From a checkpoint of a small image classifier.
Training: adamw at rate 0.0028, batches of 384.
Data: trained on photos of arthropod specimens (BIOSCAN-5M), 97500 training examples.
Rows from block 2 of a small image classifier, named by matrix and row number. Rows with one number belong to one channel. Each number is 50 + 10 x the weight over its row's rms, rounded and kept within 0 to 99. All counts start at 0. After the name is the row's rms in percent of the matrix's.
Before each channel's rows are labels from the 100 images, of 14848, where the channel reaches its highest value: "top examples" is what is common among them. Only what is clearly more common there than usual is listed. The data: photos of arthropod specimens (BIOSCAN-5M). In brackets: how many of the 100, against the usual share in percent.
# convs0: first 3x3 conv (model.blocks.2.convs.0.weight, 80x80x3x3, each kernel summed), inputs 0-39
# convs1: second 3x3 conv (model.blocks.2.convs.1.weight, 80x80x3x3, transposed, each kernel summed), outputs 0-39

top examples: order Coleoptera (37 vs 16.8)
convs0.45 100:46 58 49 51 49 55 43 51 47 53 49 41 59 51 38 50 54 47 57 49 34 38 44 60 48 32 48 49 54 43 39 55 28 53 46 49 62 39 56 41
convs1.45 083:45 34 34 50 49 44 48 07 38 37 42 44 41 32 54 52 39 57 57 52 52 65 51 55 49 52 39 58 39 44 54 44 55 48 45 30 44 54 56 52

top examples: order Coleoptera (40 vs 16.8)
convs0.4 082:48 40 45 59 42 50 44 41 45 59 60 45 45 40 49 30 42 45 58 73 42 54 50 54 44 41 31 29 56 49 43 49 75 59 42 60 47 60 41 36
convs1.4 092:45 42 41 50 73 46 57 52 42 57 15 47 25 42 43 40 58 53 53 58 55 31 31 46 48 49 57 45 34 51 34 41 41 37 53 45 60 45 51 50

top examples: order Coleoptera (46 vs 16.8)
convs0.21 147:62 52 48 48 50 50 44 52 52 50 43 43 63 45 47 55 44 50 58 51 24 35 56 37 46 52 42 40 63 52 46 41 54 61 36 60 47 51 48 47
convs1.21 113:28 58 49 46 50 42 58 35 47 57 49 50 08 48 47 50 62 64 42 50 43 74 40 45 44 51 57 52 52 52 56 47 53 52 58 51 49 50 56 51

top examples: order Hymenoptera (59 vs 20.4)
convs0.9 066:57 44 54 42 47 52 48 48 60 55 45 47 39 69 47 46 52 48 50 71 36 40 46 63 55 47 44 40 60 57 48 56 24 48 51 55 46 44 64 49
convs1.9 132:50 56 60 60 46 48 49 50 33 45 52 47 48 21 51 36 44 49 60 50 48 67 49 60 51 57 49 49 48 34 36 71 57 64 52 54 46 20 45 40

top examples: order Coleoptera (43 vs 16.8)
convs0.63 121:46 55 51 42 44 37 45 38 43 48 30 46 47 65 48 45 49 48 49 59 57 42 41 51 37 47 47 46 51 48 45 26 52 25 44 51 49 48 36 27
convs1.63 089:47 46 57 61 45 60 46 64 43 54 67 63 43 63 43 37 30 49 41 48 48 47 42 56 46 56 61 43 59 54 64 48 52 66 56 33 44 66 53 39

top examples: order Coleoptera (49 vs 16.8)
convs0.15 090:49 55 38 46 45 20 47 54 47 46 44 40 44 59 22 27 40 47 43 53 37 51 54 43 37 50 49 45 57 59 39 49 47 54 29 46 39 57 49 53
convs1.15 122:40 52 52 51 37 58 41 46 55 53 50 48 41 46 33 55 54 58 52 56 61 43 47 40 50 49 50 46 33 52 44 40 63 33 69 51 57 61 57 52

top examples: order Hymenoptera (50 vs 20.4)
convs0.39 109:56 43 42 28 43 44 53 53 48 53 49 56 64 53 49 42 53 31 56 37 30 53 57 79 49 82 59 64 56 56 51 37 64 45 42 43 43 47 36 64
convs1.39 115:46 33 44 40 48 44 52 48 54 47 51 35 44 14 46 51 42 52 45 47 43 53 42 46 55 31 30 46 44 34 51 60 50 50 46 52 50 51 06 29

top examples: order Hemiptera (36 vs 11.3)
convs0.50 094:54 54 55 46 59 56 49 61 53 51 52 50 59 47 35 56 49 45 35 29 38 54 55 25 40 53 13 41 52 57 48 43 62 49 50 42 56 39 49 33
convs1.50 126:49 52 49 51 44 48 50 35 54 65 46 54 44 40 51 54 49 52 58 56 71 48 52 51 42 42 45 50 69 43 53 39 65 45 40 58 52 43 49 46

top examples: order Coleoptera (52 vs 16.8)
convs0.38 093:48 52 53 46 44 41 43 50 52 59 54 25 44 47 31 44 51 44 55 45 59 31 54 38 57 39 38 23 53 45 51 49 43 42 36 35 52 45 65 36
convs1.38 091:47 43 36 33 55 47 45 54 50 47 48 71 50 55 56 58 38 40 27 39 42 80 25 53 40 60 45 63 57 60 54 56 43 55 53 42 37 63 45 43

top examples: order Hymenoptera (41 vs 20.4)
convs0.31 088:51 48 43 48 40 35 44 32 53 47 24 32 46 72 41 52 45 50 58 46 52 23 45 57 55 48 40 36 46 50 39 43 47 34 44 48 47 37 59 55
convs1.31 080:64 42 44 50 44 50 48 68 42 42 81 52 63 27 50 47 39 49 49 38 44 60 44 41 73 58 52 48 50 52 49 45 49 56 36 32 50 52 46 47

top examples: order Hymenoptera (48 vs 20.4)
convs0.72 067:48 50 49 42 46 46 42 44 53 50 30 39 41 56 45 33 51 77 46 50 49 34 37 39 58 51 35 31 51 41 42 43 36 46 46 55 50 35 33 46
convs1.72 125:59 46 45 51 45 63 49 59 50 52 42 49 54 48 48 55 46 34 52 59 51 62 56 49 44 49 50 51 60 54 55 55 54 53 51 23 50 37 47 45

top examples: order Hemiptera (39 vs 11.3)
convs0.20 110:43 48 37 54 37 46 38 20 48 49 24 44 52 43 40 32 43 41 49 50 39 48 48 51 53 33 50 47 52 52 46 44 42 52 19 41 37 71 42 49
convs1.20 121:50 49 63 46 47 54 57 46 48 51 57 57 26 60 48 49 54 60 51 46 52 38 55 38 51 52 53 45 40 53 53 46 55 10 68 47 57 51 54 53

top examples: order Hymenoptera (48 vs 20.4)
convs0.14 108:58 41 45 23 49 45 43 49 53 59 54 54 49 39 50 51 44 59 48 40 49 31 43 55 52 29 50 34 47 44 52 37 49 41 44 32 46 41 29 48
convs1.14 079:55 59 49 35 49 54 57 38 42 34 49 50 46 33 48 37 58 46 52 52 42 73 73 42 58 52 43 42 63 35 42 43 55 51 53 63 46 49 48 39

top examples: order Coleoptera (40 vs 16.8)
convs0.22 109:50 53 51 43 54 57 49 41 57 50 56 37 48 47 34 49 49 61 60 64 63 45 50 48 50 51 40 34 42 51 50 61 48 42 49 40 44 41 45 22
convs1.22 108:46 46 46 52 43 38 48 44 39 45 50 57 54 50 57 52 42 30 31 41 42 54 37 49 53 45 60 62 40 45 39 51 54 57 51 50 47 59 45 52