Rows from block 5 of a small image classifier, named by matrix and row number. Rows with one number belong to one channel. Each number is 50 + 10 x the weight over its row's rms, rounded and kept within 0 to 99. All counts start at 0.
After each channel's rows are labels from the 100 images, of 14848, where the channel reaches its highest value: "top examples" is what is common among them. Only what is clearly more common there than usual is listed. The data: photos of arthropod specimens (BIOSCAN-5M).
# convs0: first 3x3 conv (model.blocks.5.convs.0.weight, 160x160x3x3, each kernel summed), inputs 0-79
# convs1: second 3x3 conv (model.blocks.5.convs.1.weight, 160x160x3x3, transposed, each kernel summed), outputs 0-79

convs0.128:46 45 50 63 50 50 39 57 42 36 54 42 44 35 45 57 49 45 63 54 56 69 48 44 49 33 49 54 52 46 50 52 43 46 47 55 51 49 11 65 45 33 38 45 38 47 53 28 50 56 58 51 55 45 35 51 39 42 49 35 50 48 59 44 46 44 35 49 50 25 50 56 56 51 50 33 47 34 44 45
convs1.128:54 81 49 56 53 53 57 35 52 51 47 58 49 50 64 62 41 50 39 47 46 38 59 51 49 45 45 39 65 56 58 46 67 46 56 55 55 48 14 56 55 55 65 18 59 55 50 52 28 18 46 54 48 56 56 48 55 47 61 51 55 48 47 35 49 51 55 62 56 49 46 49 62 62 55 55 43 47 49 51
top examples: order Coleoptera

convs0.84:44 53 57 57 49 49 48 57 51 37 42 54 51 48 45 69 21 52 44 56 61 43 46 53 46 66 26 46 64 41 60 52 51 45 45 51 44 32 44 54 57 44 42 48 55 51 52 49 49 62 53 39 50 54 60 38 42 59 51 04 52 54 51 58 47 27 47 53 49 28 55 55 60 30 55 36 51 45 50 53
convs1.84:55 70 49 48 50 50 58 50 49 51 54 51 54 51 54 61 34 46 65 51 57 48 56 56 53 50 30 57 49 46 51 59 48 51 49 51 25 44 55 52 60 54 44 58 42 53 67 55 50 43 49 61 54 57 43 54 41 57 33 38 58 34 25 35 54 48 52 47 59 74 44 48 48 49 54 58 48 36 29 06
top examples: class Collembola

convs0.103:38 54 46 45 51 51 46 58 46 30 49 46 50 40 43 49 57 40 59 48 53 53 57 55 36 48 39 52 57 48 45 44 59 53 36 36 56 42 50 63 54 57 03 41 48 59 47 53 31 55 45 48 42 49 36 50 62 35 52 33 41 47 56 50 54 24 50 44 54 39 52 55 43 53 56 47 45 48 51 62
convs1.103:50 80 55 55 50 47 45 42 37 53 52 39 43 47 41 66 59 53 41 62 55 43 51 72 55 60 12 50 46 58 48 53 66 34 44 65 56 38 43 49 70 53 67 50 61 49 58 52 50 53 62 46 43 43 57 51 46 49 45 29 49 34 53 39 33 55 45 38 55 46 57 46 63 48 44 45 51 42 46 24
top examples: order Diptera

convs0.17:39 50 45 41 51 44 58 48 42 53 53 36 39 36 51 51 51 57 39 29 56 51 46 51 41 40 48 47 45 55 59 21 26 47 51 42 49 52 50 52 47 48 37 41 40 27 26 44 53 44 50 35 44 42 46 41 46 54 45 47 40 45 37 42 51 53 46 54 50 44 47 46 44 51 54 51 52 40 44 55
convs1.17:57 56 42 47 50 41 63 38 46 27 59 49 65 47 56 47 52 63 53 48 49 43 57 53 49 54 49 62 60 68 54 55 61 56 60 66 55 53 41 51 44 56 60 30 73 45 40 46 59 50 59 54 53 68 55 52 66 62 37 36 41 57 60 64 51 44 49 56 32 51 45 54 15 48 48 61 57 41 48 58
top examples: order Hymenoptera

convs0.89:36 45 50 61 52 49 56 32 51 42 52 28 45 49 49 45 48 50 38 54 49 43 57 55 48 53 50 54 74 50 57 53 52 29 48 49 00 26 54 22 45 43 31 54 51 39 49 48 53 57 41 48 41 53 37 45 43 55 52 45 50 56 47 49 34 52 45 59 44 52 39 51 49 42 48 50 54 35 45 46
convs1.89:46 49 27 44 54 48 56 47 40 69 66 43 54 61 50 43 49 50 49 50 69 57 53 51 51 53 56 64 45 38 44 50 46 58 32 58 44 36 61 61 72 70 53 47 62 44 44 46 60 71 41 58 36 63 47 41 58 60 46 57 56 48 55 67 49 74 51 47 63 51 82 51 39 39 43 53 63 55 41 50
top examples: class Collembola

convs0.125:41 42 43 19 50 57 42 47 51 48 43 41 46 44 39 49 48 40 49 57 50 39 51 45 35 43 53 42 50 43 31 63 55 46 45 39 59 33 34 63 43 47 37 51 36 65 52 42 41 62 58 36 44 37 39 52 40 48 47 59 55 49 54 50 53 49 48 50 63 39 32 46 63 44 66 47 53 46 48 54
convs1.125:53 72 39 55 51 61 43 49 44 44 53 52 59 49 68 44 50 52 42 29 41 57 64 36 53 59 46 67 51 65 54 50 42 68 54 61 52 51 62 45 65 49 61 37 69 42 47 45 43 35 50 68 44 49 51 50 47 50 63 27 50 51 49 41 42 58 69 63 54 57 57 47 48 60 41 51 39 45 46 61
top examples: order Coleoptera

convs0.53:59 43 51 52 49 41 52 46 34 49 52 51 48 35 48 42 31 38 56 42 32 44 45 63 34 50 51 43 50 36 48 46 43 51 43 45 42 48 49 51 41 54 52 57 24 60 00 45 39 50 50 47 45 46 58 47 46 51 37 39 46 50 57 47 51 54 46 59 49 47 43 38 35 47 52 49 50 42 33 63
convs1.53:49 69 81 58 47 55 48 26 41 45 54 40 53 69 59 55 43 61 53 40 61 39 48 66 55 45 36 51 42 66 61 43 48 56 64 36 52 54 45 51 60 48 56 35 33 39 39 53 50 41 54 61 56 53 52 56 57 36 22 45 21 59 59 61 48 51 44 55 48 58 70 46 29 52 48 49 42 42 49 55
top examples: order Hymenoptera

convs0.155:44 36 49 45 50 51 43 44 46 55 41 55 51 44 37 64 54 48 44 58 44 45 54 51 29 72 39 60 58 36 34 44 31 31 27 52 43 32 48 33 40 40 48 68 47 44 60 45 48 55 51 39 19 50 45 60 47 64 57 48 59 46 58 38 65 53 61 44 51 47 28 49 69 44 52 44 48 44 54 39
convs1.155:58 60 48 67 52 49 46 50 50 51 50 47 57 46 57 44 59 56 51 54 56 53 49 35 52 53 41 59 45 67 46 47 56 44 35 63 52 57 53 48 65 44 49 47 50 58 44 54 49 52 33 72 56 54 71 51 64 52 53 31 29 42 50 44 55 55 61 46 65 60 42 44 48 55 30 48 51 40 51 67
top examples: class Arachnida; order Trombidiformes

convs0.158:50 39 49 64 48 36 32 44 50 43 55 68 53 41 56 52 37 43 75 47 47 49 50 43 56 53 41 40 47 72 53 50 46 69 40 61 43 31 39 48 55 39 50 48 54 43 57 46 53 51 43 40 49 52 48 27 37 47 46 55 59 56 53 52 80 04 62 62 44 44 40 51 60 37 63 37 53 42 53 60
convs1.158:71 48 81 47 46 50 63 40 58 50 45 42 55 67 48 56 55 60 34 44 58 58 52 59 59 44 53 29 45 31 76 57 50 15 53 49 54 29 44 43 56 54 61 36 54 47 61 62 58 47 52 60 47 54 50 54 54 61 53 41 47 43 64 37 49 53 52 53 55 51 44 40 69 42 58 59 47 35 40 55
top examples: order Hemiptera

convs0.145:49 18 51 64 50 42 63 40 44 42 50 45 41 29 47 48 63 48 49 54 49 46 47 54 48 41 67 50 51 50 52 53 40 36 36 48 66 49 52 67 40 28 52 58 60 42 53 50 56 50 48 19 55 53 48 51 52 53 59 60 52 63 53 55 49 44 52 46 48 35 65 35 51 48 50 38 57 68 43 81
convs1.145:52 38 47 50 50 63 45 42 65 46 16 50 44 48 51 47 47 53 54 48 50 33 39 43 52 50 50 45 40 30 24 51 52 44 50 18 49 50 56 32 38 43 52 51 17 31 50 50 44 44 55 35 56 48 46 56 49 47 24 53 41 50 40 46 51 34 51 30 59 45 38 48 44 54 47 47 41 32 52 31
top examples: order Hymenoptera

convs0.71:52 37 48 40 52 49 47 56 44 47 47 30 46 53 56 48 33 48 39 46 56 61 47 50 46 54 29 49 51 42 31 43 50 60 55 54 48 21 48 42 33 50 41 57 41 38 43 58 49 50 41 38 56 56 59 55 39 57 42 39 40 42 36 37 59 33 60 49 49 49 34 66 45 26 40 48 62 45 45 18
convs1.71:40 48 29 62 59 55 50 49 50 37 62 55 54 43 54 53 43 61 40 49 58 35 50 52 20 57 37 55 30 59 52 39 56 67 43 54 63 44 49 53 55 73 39 54 44 42 40 60 49 60 50 55 37 47 63 48 35 48 34 47 46 59 63 66 46 40 52 59 58 52 45 39 49 34 54 45 54 45 63 39
top examples: order Hemiptera; class Arachnida

convs0.79:41 40 46 48 46 46 42 25 33 21 59 39 50 53 47 59 25 48 33 58 51 37 57 49 45 53 45 53 50 50 32 55 47 34 40 49 62 52 51 55 51 46 08 54 41 47 51 49 50 49 40 36 48 51 36 40 29 50 46 39 46 49 49 51 72 48 57 49 41 52 47 54 52 47 55 41 41 36 48 18
convs1.79:44 46 59 65 49 53 52 38 57 51 55 48 54 52 57 62 38 46 58 57 49 56 59 30 66 51 31 42 37 59 42 52 45 40 48 52 46 51 37 52 58 42 33 43 45 63 54 63 69 61 54 63 34 48 60 57 48 51 48 57 37 49 46 50 40 50 67 34 60 34 45 41 44 50 66 48 41 58 46 59
top examples: order Hemiptera

convs0.4:53 42 58 79 53 42 55 56 44 28 52 60 40 52 42 55 48 55 42 60 45 38 39 56 54 60 54 53 50 56 54 45 44 49 48 37 15 46 49 50 45 47 39 53 51 42 52 40 57 42 48 43 58 48 37 55 48 50 52 52 48 54 45 35 42 26 46 43 50 48 35 40 52 36 52 49 51 40 24 53
convs1.4:61 54 48 41 67 46 71 42 59 58 60 42 60 39 62 63 44 53 55 51 47 48 44 56 55 54 54 54 45 61 19 72 49 46 48 43 36 50 67 40 35 51 67 69 62 38 69 52 63 52 56 48 43 54 38 52 50 55 38 54 64 43 48 38 49 33 56 47 63 65 40 45 45 56 59 59 62 56 47 62
top examples: order Hymenoptera

convs0.49:47 45 60 40 50 47 52 54 58 69 62 58 50 51 51 45 52 51 34 51 49 50 33 54 55 64 45 35 40 43 49 54 58 41 54 55 00 51 30 40 48 34 48 47 40 48 54 43 47 43 42 57 59 51 44 47 36 65 53 47 56 48 51 47 44 56 47 53 48 34 15 50 46 43 55 31 61 37 57 48
convs1.49:66 33 51 56 53 55 67 54 56 42 47 49 49 52 36 51 55 65 46 51 62 61 45 66 56 47 59 58 58 47 61 53 54 41 54 77 36 46 80 59 48 76 61 64 54 59 60 52 79 61 56 60 39 52 74 50 57 49 62 60 52 51 67 59 58 56 50 54 57 69 65 54 83 49 56 53 52 42 44 72
top examples: order Hemiptera

convs0.134:42 59 46 35 48 39 53 51 45 37 58 46 43 53 39 45 44 43 60 62 51 62 35 43 54 47 43 49 44 53 38 55 47 39 39 25 42 37 33 45 40 56 34 52 35 43 46 50 53 36 29 32 62 48 27 39 29 47 42 54 43 48 50 50 49 50 51 66 48 55 43 34 39 41 56 40 49 33 40 36
convs1.134:49 59 59 55 53 54 55 56 52 51 53 42 58 54 58 37 52 59 55 38 29 45 53 80 68 53 38 45 45 53 51 48 53 53 51 37 56 51 48 46 62 42 52 54 57 44 49 52 47 48 53 59 36 57 40 51 48 44 45 57 42 57 58 48 51 63 47 41 54 58 49 53 50 34 42 57 58 38 41 52
top examples: order Hymenoptera

convs0.94:53 51 52 54 53 33 46 46 42 35 47 43 62 53 40 54 39 54 64 63 74 52 58 60 45 50 20 44 59 36 52 50 27 40 47 61 42 28 48 37 36 50 43 66 34 34 53 51 56 59 45 33 52 53 55 66 51 45 55 42 43 45 47 42 51 40 48 49 47 45 44 45 63 39 45 33 56 48 60 10
convs1.94:61 69 39 47 65 50 66 54 53 36 48 53 49 50 71 50 41 43 41 49 52 52 60 53 64 54 48 57 46 57 54 54 41 58 53 54 45 41 56 64 71 53 44 66 33 49 53 51 62 59 55 63 51 57 47 58 54 51 43 62 42 48 38 61 53 27 54 44 35 60 39 41 38 46 49 60 53 25 51 14
top examples: order Hemiptera