config.toml
image_size = 32
targets = ["order", "family"]
num_classes = [18, 218]
norm = "batchnorm"
depths = [4, 4, 4]
widths = [80, 160, 320]
residual_init = "none"
beta1 = 0.85
eps = 1e-08
batch_size = 384
warmup_steps = 850
weight_decay = 0.04
Rows from block 9 of a small image classifier, named by matrix and row number. Rows with one number belong to one channel. Each number is 200 + 30 x the weight over its row's rms, rounded and kept within 0 to 999. All counts start at 0.
After each channel's rows are labels from the 100 images, of 14848, where the channel reaches its highest value: "colour at peak" is the nearest of a few named colours to the mean colour under the peak. Only what is clearly more common there than usual is listed. The data: photos of arthropod specimens (BIOSCAN-5M).
# convs0: first 3x3 conv (model.blocks.9.convs.0.weight, 320x320x3x3, each kernel summed), inputs 64-127
# convs1: second 3x3 conv (model.blocks.9.convs.1.weight, 320x320x3x3, transposed, each kernel summed), outputs 64-127

convs0.194,136,192,223,200,179,193,188,193,215,200,211,199,189,147,211,144,174,163,203,204,221,168,199,193,196,192,233,211,205,209,207,156,190,188,201,207,212,221,179,205,115,234,200,193,165,218,170,200,206,190,224,189,202,199,184,198,200,63,196,199,52,201,204,189
convs1.194,196,191,229,195,195,207,197,194,202,202,202,193,219,201,197,195,200,213,199,172,188,204,214,201,215,125,203,217,214,201,198,193,184,205,200,212,198,205,192,200,145,201,192,216,212,213,206,182,198,104,239,167,212,226,199,200,204,135,212,197,147,230,104,199
colour at peak: grey

convs0.63,198,256,226,91,130,151,174,200,165,216,254,196,196,193,177,199,196,156,191,222,191,157,192,163,202,178,191,166,202,163,187,207,210,190,212,224,215,280,165,195,220,228,208,201,193,201,201,204,198,164,218,197,189,154,172,221,213,191,222,223,196,206,201,175
convs1.63,177,201,207,121,214,174,187,204,135,178,191,222,190,196,240,201,212,199,180,178,169,247,174,196,207,193,213,199,156,145,152,186,160,182,265,200,208,197,190,168,247,200,190,200,226,198,177,147,206,180,202,222,251,187,225,220,206,124,185,199,176,218,206,216
colour at peak: grey

convs0.71,233,152,204,148,217,142,235,210,206,125,159,181,220,219,190,217,166,185,220,160,249,197,193,153,241,194,249,215,183,212,191,194,195,255,174,227,190,184,208,180,230,233,165,198,189,158,163,193,245,218,198,190,198,202,154,149,199,192,207,180,212,195,168,187
convs1.71,193,190,203,219,233,211,232,207,220,161,230,233,208,212,148,181,229,209,248,195,230,192,242,197,195,205,203,198,163,189,160,178,256,234,208,215,224,220,174,166,133,214,225,237,192,247,150,206,227,180,174,218,200,171,206,190,192,119,189,196,169,208,235,202
colour at peak: white

convs0.231,247,214,227,185,196,197,221,204,233,199,183,215,188,225,198,198,171,95,196,195,198,245,194,195,226,201,198,199,227,149,190,205,210,202,124,187,199,79,207,206,224,190,204,198,188,210,195,178,196,224,182,191,193,199,131,123,199,189,235,199,180,206,197,200
convs1.231,210,244,174,186,208,214,191,208,203,163,224,186,129,205,203,140,197,135,189,194,205,200,168,189,169,172,219,199,202,170,211,177,195,201,155,164,173,217,205,214,202,151,142,199,193,184,192,209,182,131,196,196,241,203,239,162,126,125,186,194,206,174,193,244
colour at peak: brown

convs0.160,150,213,181,190,170,200,236,214,197,210,119,229,157,210,191,170,28,192,192,190,189,169,198,211,179,209,139,197,200,221,177,210,169,232,163,193,252,196,193,199,183,230,196,217,197,175,244,209,205,170,187,186,212,194,189,123,150,199,171,201,140,171,164,192
convs1.160,203,196,193,175,163,199,216,201,220,234,201,203,230,225,170,210,176,222,177,141,158,202,202,234,203,204,251,209,199,190,214,205,209,238,169,215,223,221,216,224,232,195,268,167,184,223,239,228,175,209,162,221,277,192,199,242,202,272,250,191,147,198,199,175
colour at peak: grey

convs0.21,196,201,197,223,201,197,181,169,220,212,209,208,191,188,213,217,202,206,204,220,198,178,215,199,253,147,136,119,195,203,122,226,152,152,230,307,183,136,202,197,194,204,203,197,207,202,94,197,195,209,124,206,206,191,217,205,206,224,201,202,181,184,182,194
convs1.21,168,170,223,191,191,215,181,181,210,207,197,163,213,197,209,271,192,194,194,191,106,217,222,297,187,187,189,200,214,194,199,239,223,99,212,199,173,203,191,194,192,207,184,235,201,204,208,238,241,181,166,203,253,229,217,150,210,250,268,204,200,191,175,205
colour at peak: white

convs0.203,120,211,235,205,195,171,156,219,183,209,203,185,187,207,181,188,210,204,206,175,191,142,207,230,226,185,165,191,227,163,228,177,197,226,192,213,213,207,205,195,212,199,181,228,186,192,156,206,208,225,199,193,200,219,161,224,200,195,196,207,197,176,247,230
convs1.203,163,200,218,196,228,167,203,211,163,194,190,229,203,149,215,200,147,195,175,135,166,193,198,193,218,196,122,181,184,209,205,218,195,199,231,128,189,206,248,170,199,235,203,167,163,233,167,211,232,157,157,199,266,142,203,138,123,217,238,192,243,192,195,201
colour at peak: white

convs0.99,124,217,211,194,207,216,157,220,232,221,223,197,206,190,191,193,177,211,162,195,196,161,156,215,237,196,221,210,244,214,230,166,230,193,181,207,203,199,167,224,206,191,197,208,209,177,193,210,201,239,246,246,182,178,163,148,179,182,216,166,225,205,192,186
convs1.99,233,211,173,211,239,199,188,219,201,124,196,208,219,173,225,198,272,189,172,217,138,230,174,218,234,232,178,205,223,192,224,216,194,209,202,195,246,134,207,208,202,203,234,198,198,190,232,166,196,245,217,169,198,203,196,183,159,168,180,199,235,154,205,197
colour at peak: white

convs0.148,133,216,171,203,167,172,222,228,197,259,218,228,224,154,210,235,183,203,176,195,251,131,207,179,243,201,194,191,242,194,219,221,172,155,201,122,221,206,209,171,189,190,217,180,188,143,208,240,216,197,215,169,192,193,152,195,201,238,234,225,165,161,216,149
convs1.148,193,234,197,210,186,204,227,186,214,212,198,187,159,186,164,178,280,169,232,166,206,176,150,238,212,213,272,202,198,197,253,202,228,231,209,165,228,204,239,203,203,245,144,159,190,211,159,240,240,203,250,217,197,211,152,160,244,214,197,223,185,209,206,218
colour at peak: white

convs0.4,134,197,210,213,191,192,208,199,202,245,239,194,203,174,213,221,195,195,194,202,243,97,214,187,247,195,141,200,221,201,211,204,175,234,150,89,269,199,172,166,196,172,192,176,126,139,218,235,203,177,200,187,160,206,120,187,205,204,226,221,180,139,217,173
convs1.4,191,265,200,198,173,196,217,189,249,206,211,203,201,151,177,195,225,182,246,203,210,150,184,235,179,182,262,237,178,203,248,201,229,209,244,194,189,218,209,216,152,280,208,174,237,224,200,194,261,201,178,182,133,159,174,201,185,199,186,199,158,212,204,241
colour at peak: white

convs0.259,198,187,219,207,214,45,184,222,194,206,204,196,193,206,202,218,205,195,207,199,222,224,206,198,184,240,187,215,206,216,207,197,195,257,194,156,277,203,190,116,203,194,199,196,175,203,206,169,202,185,171,189,131,172,184,204,232,196,180,181,198,213,171,201
convs1.259,205,173,209,210,194,307,207,190,263,188,212,182,75,200,210,174,199,164,216,240,192,181,200,210,218,160,166,192,202,214,183,202,185,201,169,191,190,188,197,202,194,172,194,198,237,227,194,230,194,172,198,201,240,181,196,195,223,204,215,198,166,260,176,176
colour at peak: brown; grey

convs0.219,243,215,201,183,196,220,199,205,179,159,198,175,191,193,164,211,197,226,250,202,256,193,188,168,209,162,192,182,221,213,170,207,208,209,206,142,226,239,177,169,184,188,195,216,215,201,164,215,200,159,130,123,222,201,118,188,171,181,208,208,230,193,209,214
convs1.219,158,201,201,174,206,173,190,173,171,230,240,197,87,225,143,250,177,160,173,228,181,191,202,258,207,234,203,203,205,184,200,195,170,158,177,180,187,200,152,223,197,198,182,228,236,183,192,146,142,216,176,204,217,183,211,232,206,209,209,167,195,213,191,212
colour at peak: grey

convs0.314,117,193,209,222,115,197,192,183,205,209,190,200,202,110,203,101,206,107,201,190,204,197,182,206,228,177,205,181,189,189,193,209,201,204,186,210,189,186,204,188,224,204,218,175,205,183,202,209,203,209,217,209,173,194,182,325,221,168,209,204,75,184,212,195
convs1.314,225,195,212,121,200,209,215,199,202,211,225,204,193,201,196,248,196,171,191,187,164,209,200,162,217,100,190,212,201,231,182,229,128,165,122,199,202,205,194,192,203,208,196,217,212,206,216,209,206,195,205,182,205,163,192,187,199,200,191,188,196,234,175,201
colour at peak: grey

convs0.157,193,150,200,247,179,178,202,188,220,213,165,188,213,195,179,191,189,198,227,218,199,217,179,194,251,200,202,165,198,192,176,199,170,204,200,206,189,165,197,218,193,200,198,204,209,210,211,202,223,159,203,210,209,201,219,205,154,194,176,228,159,238,164,202
convs1.157,205,187,208,188,241,197,181,198,168,184,178,192,203,192,212,148,197,199,195,201,216,198,103,194,226,208,201,170,197,198,166,213,216,225,202,206,195,180,209,252,189,216,207,211,172,203,165,200,213,149,200,147,281,207,202,220,218,201,205,216,199,209,202,236
colour at peak: brown

convs0.54,206,160,198,163,199,195,203,203,198,201,161,195,162,199,159,213,194,224,245,219,197,203,213,210,210,176,204,191,228,203,198,199,201,203,144,209,195,291,205,207,216,199,201,196,188,188,202,223,203,190,140,204,198,181,184,209,185,201,216,205,194,207,189,194
convs1.54,208,149,193,181,162,197,204,209,210,204,187,190,206,199,230,221,204,182,196,209,229,197,187,205,214,167,218,216,185,195,204,203,200,125,83,181,186,200,194,198,203,202,278,198,198,198,201,195,212,199,159,136,185,202,212,148,206,201,192,196,173,192,197,194
colour at peak: brown

convs0.147,200,185,209,147,198,192,203,199,190,194,228,203,172,206,230,209,164,201,208,200,117,197,199,154,206,172,206,200,178,203,236,195,161,212,217,210,123,234,193,192,201,189,181,191,200,208,180,140,200,211,176,194,202,94,244,218,201,204,140,186,200,84,199,216
convs1.147,198,204,206,199,198,205,199,201,200,203,208,207,198,201,176,201,190,219,196,200,126,205,198,258,140,199,246,201,199,238,195,197,215,173,206,200,199,200,243,260,200,255,202,235,200,200,215,203,202,188,202,202,199,188,200,169,207,213,204,200,202,203,201,203
colour at peak: white

convs0.304,188,187,182,193,198,128,230,211,207,207,197,191,242,185,192,193,224,107,189,186,203,165,219,100,205,223,170,234,198,200,214,219,211,139,191,122,155,136,174,200,168,168,239,195,209,172,186,203,232,214,171,194,223,184,143,178,209,189,192,182,200,262,206,217
convs1.304,173,222,158,196,184,190,208,212,243,242,188,187,183,195,180,196,224,203,246,206,156,210,196,190,169,206,172,226,205,255,190,199,174,213,195,200,194,201,181,163,222,180,201,189,183,184,206,201,195,209,198,209,143,181,209,183,201,199,277,195,246,179,196,199
colour at peak: grey

convs0.12,196,181,199,179,191,200,199,177,205,241,208,188,186,202,174,193,136,153,179,195,170,215,198,188,258,204,248,197,283,202,216,206,248,206,211,96,227,182,207,213,125,193,179,190,191,176,201,192,220,205,195,255,214,193,223,190,208,222,207,196,194,198,198,255
convs1.12,184,193,200,208,202,242,200,166,203,187,193,234,203,205,188,236,206,176,197,202,202,197,215,235,176,213,199,229,189,189,163,218,230,198,197,218,227,203,117,164,198,189,199,160,242,201,205,259,199,179,166,205,190,217,214,195,176,174,197,202,209,289,207,205
colour at peak: grey

convs0.137,156,193,191,217,210,178,212,203,163,240,174,169,239,199,174,220,181,194,179,202,172,202,168,197,240,200,242,205,170,211,152,182,203,229,189,190,195,214,216,206,210,249,206,220,171,240,273,217,225,185,182,229,253,175,165,224,208,188,197,193,216,223,188,247
convs1.137,202,216,197,242,242,189,194,228,183,125,178,171,205,205,160,175,207,218,216,309,106,200,206,217,248,205,247,183,211,208,175,214,233,236,174,244,210,216,215,184,241,193,193,202,192,220,192,183,154,202,236,191,240,249,190,199,154,187,195,197,185,214,195,223
colour at peak: grey; brown

convs0.173,128,198,228,207,203,223,214,199,209,266,255,225,213,186,189,194,196,186,158,200,197,181,201,196,228,207,234,205,128,193,259,205,199,175,204,170,198,146,231,205,149,247,200,270,230,186,191,194,167,121,198,193,216,207,75,156,147,200,192,215,200,229,277,203
convs1.173,203,222,201,225,207,198,206,195,221,231,194,198,204,208,202,180,152,207,240,195,202,92,185,226,116,200,200,198,204,199,241,198,208,196,219,209,196,229,216,241,207,206,201,206,184,134,212,169,208,182,201,204,191,199,166,223,258,228,205,232,197,132,215,192
colour at peak: grey; brown

convs0.192,189,201,209,226,100,214,202,207,194,190,241,195,162,177,200,234,235,190,252,182,206,176,187,178,245,169,192,198,228,205,221,213,202,203,207,207,190,224,164,180,203,177,223,188,193,218,195,211,197,199,227,160,204,209,188,211,181,162,134,202,193,234,227,199
convs1.192,199,183,199,214,193,206,199,213,215,207,207,189,208,211,204,203,69,189,210,159,173,210,241,237,170,193,197,243,212,201,176,187,202,170,170,197,197,232,213,208,197,206,193,199,203,178,206,197,216,176,189,199,209,171,198,198,170,192,180,198,167,175,196,177
colour at peak: white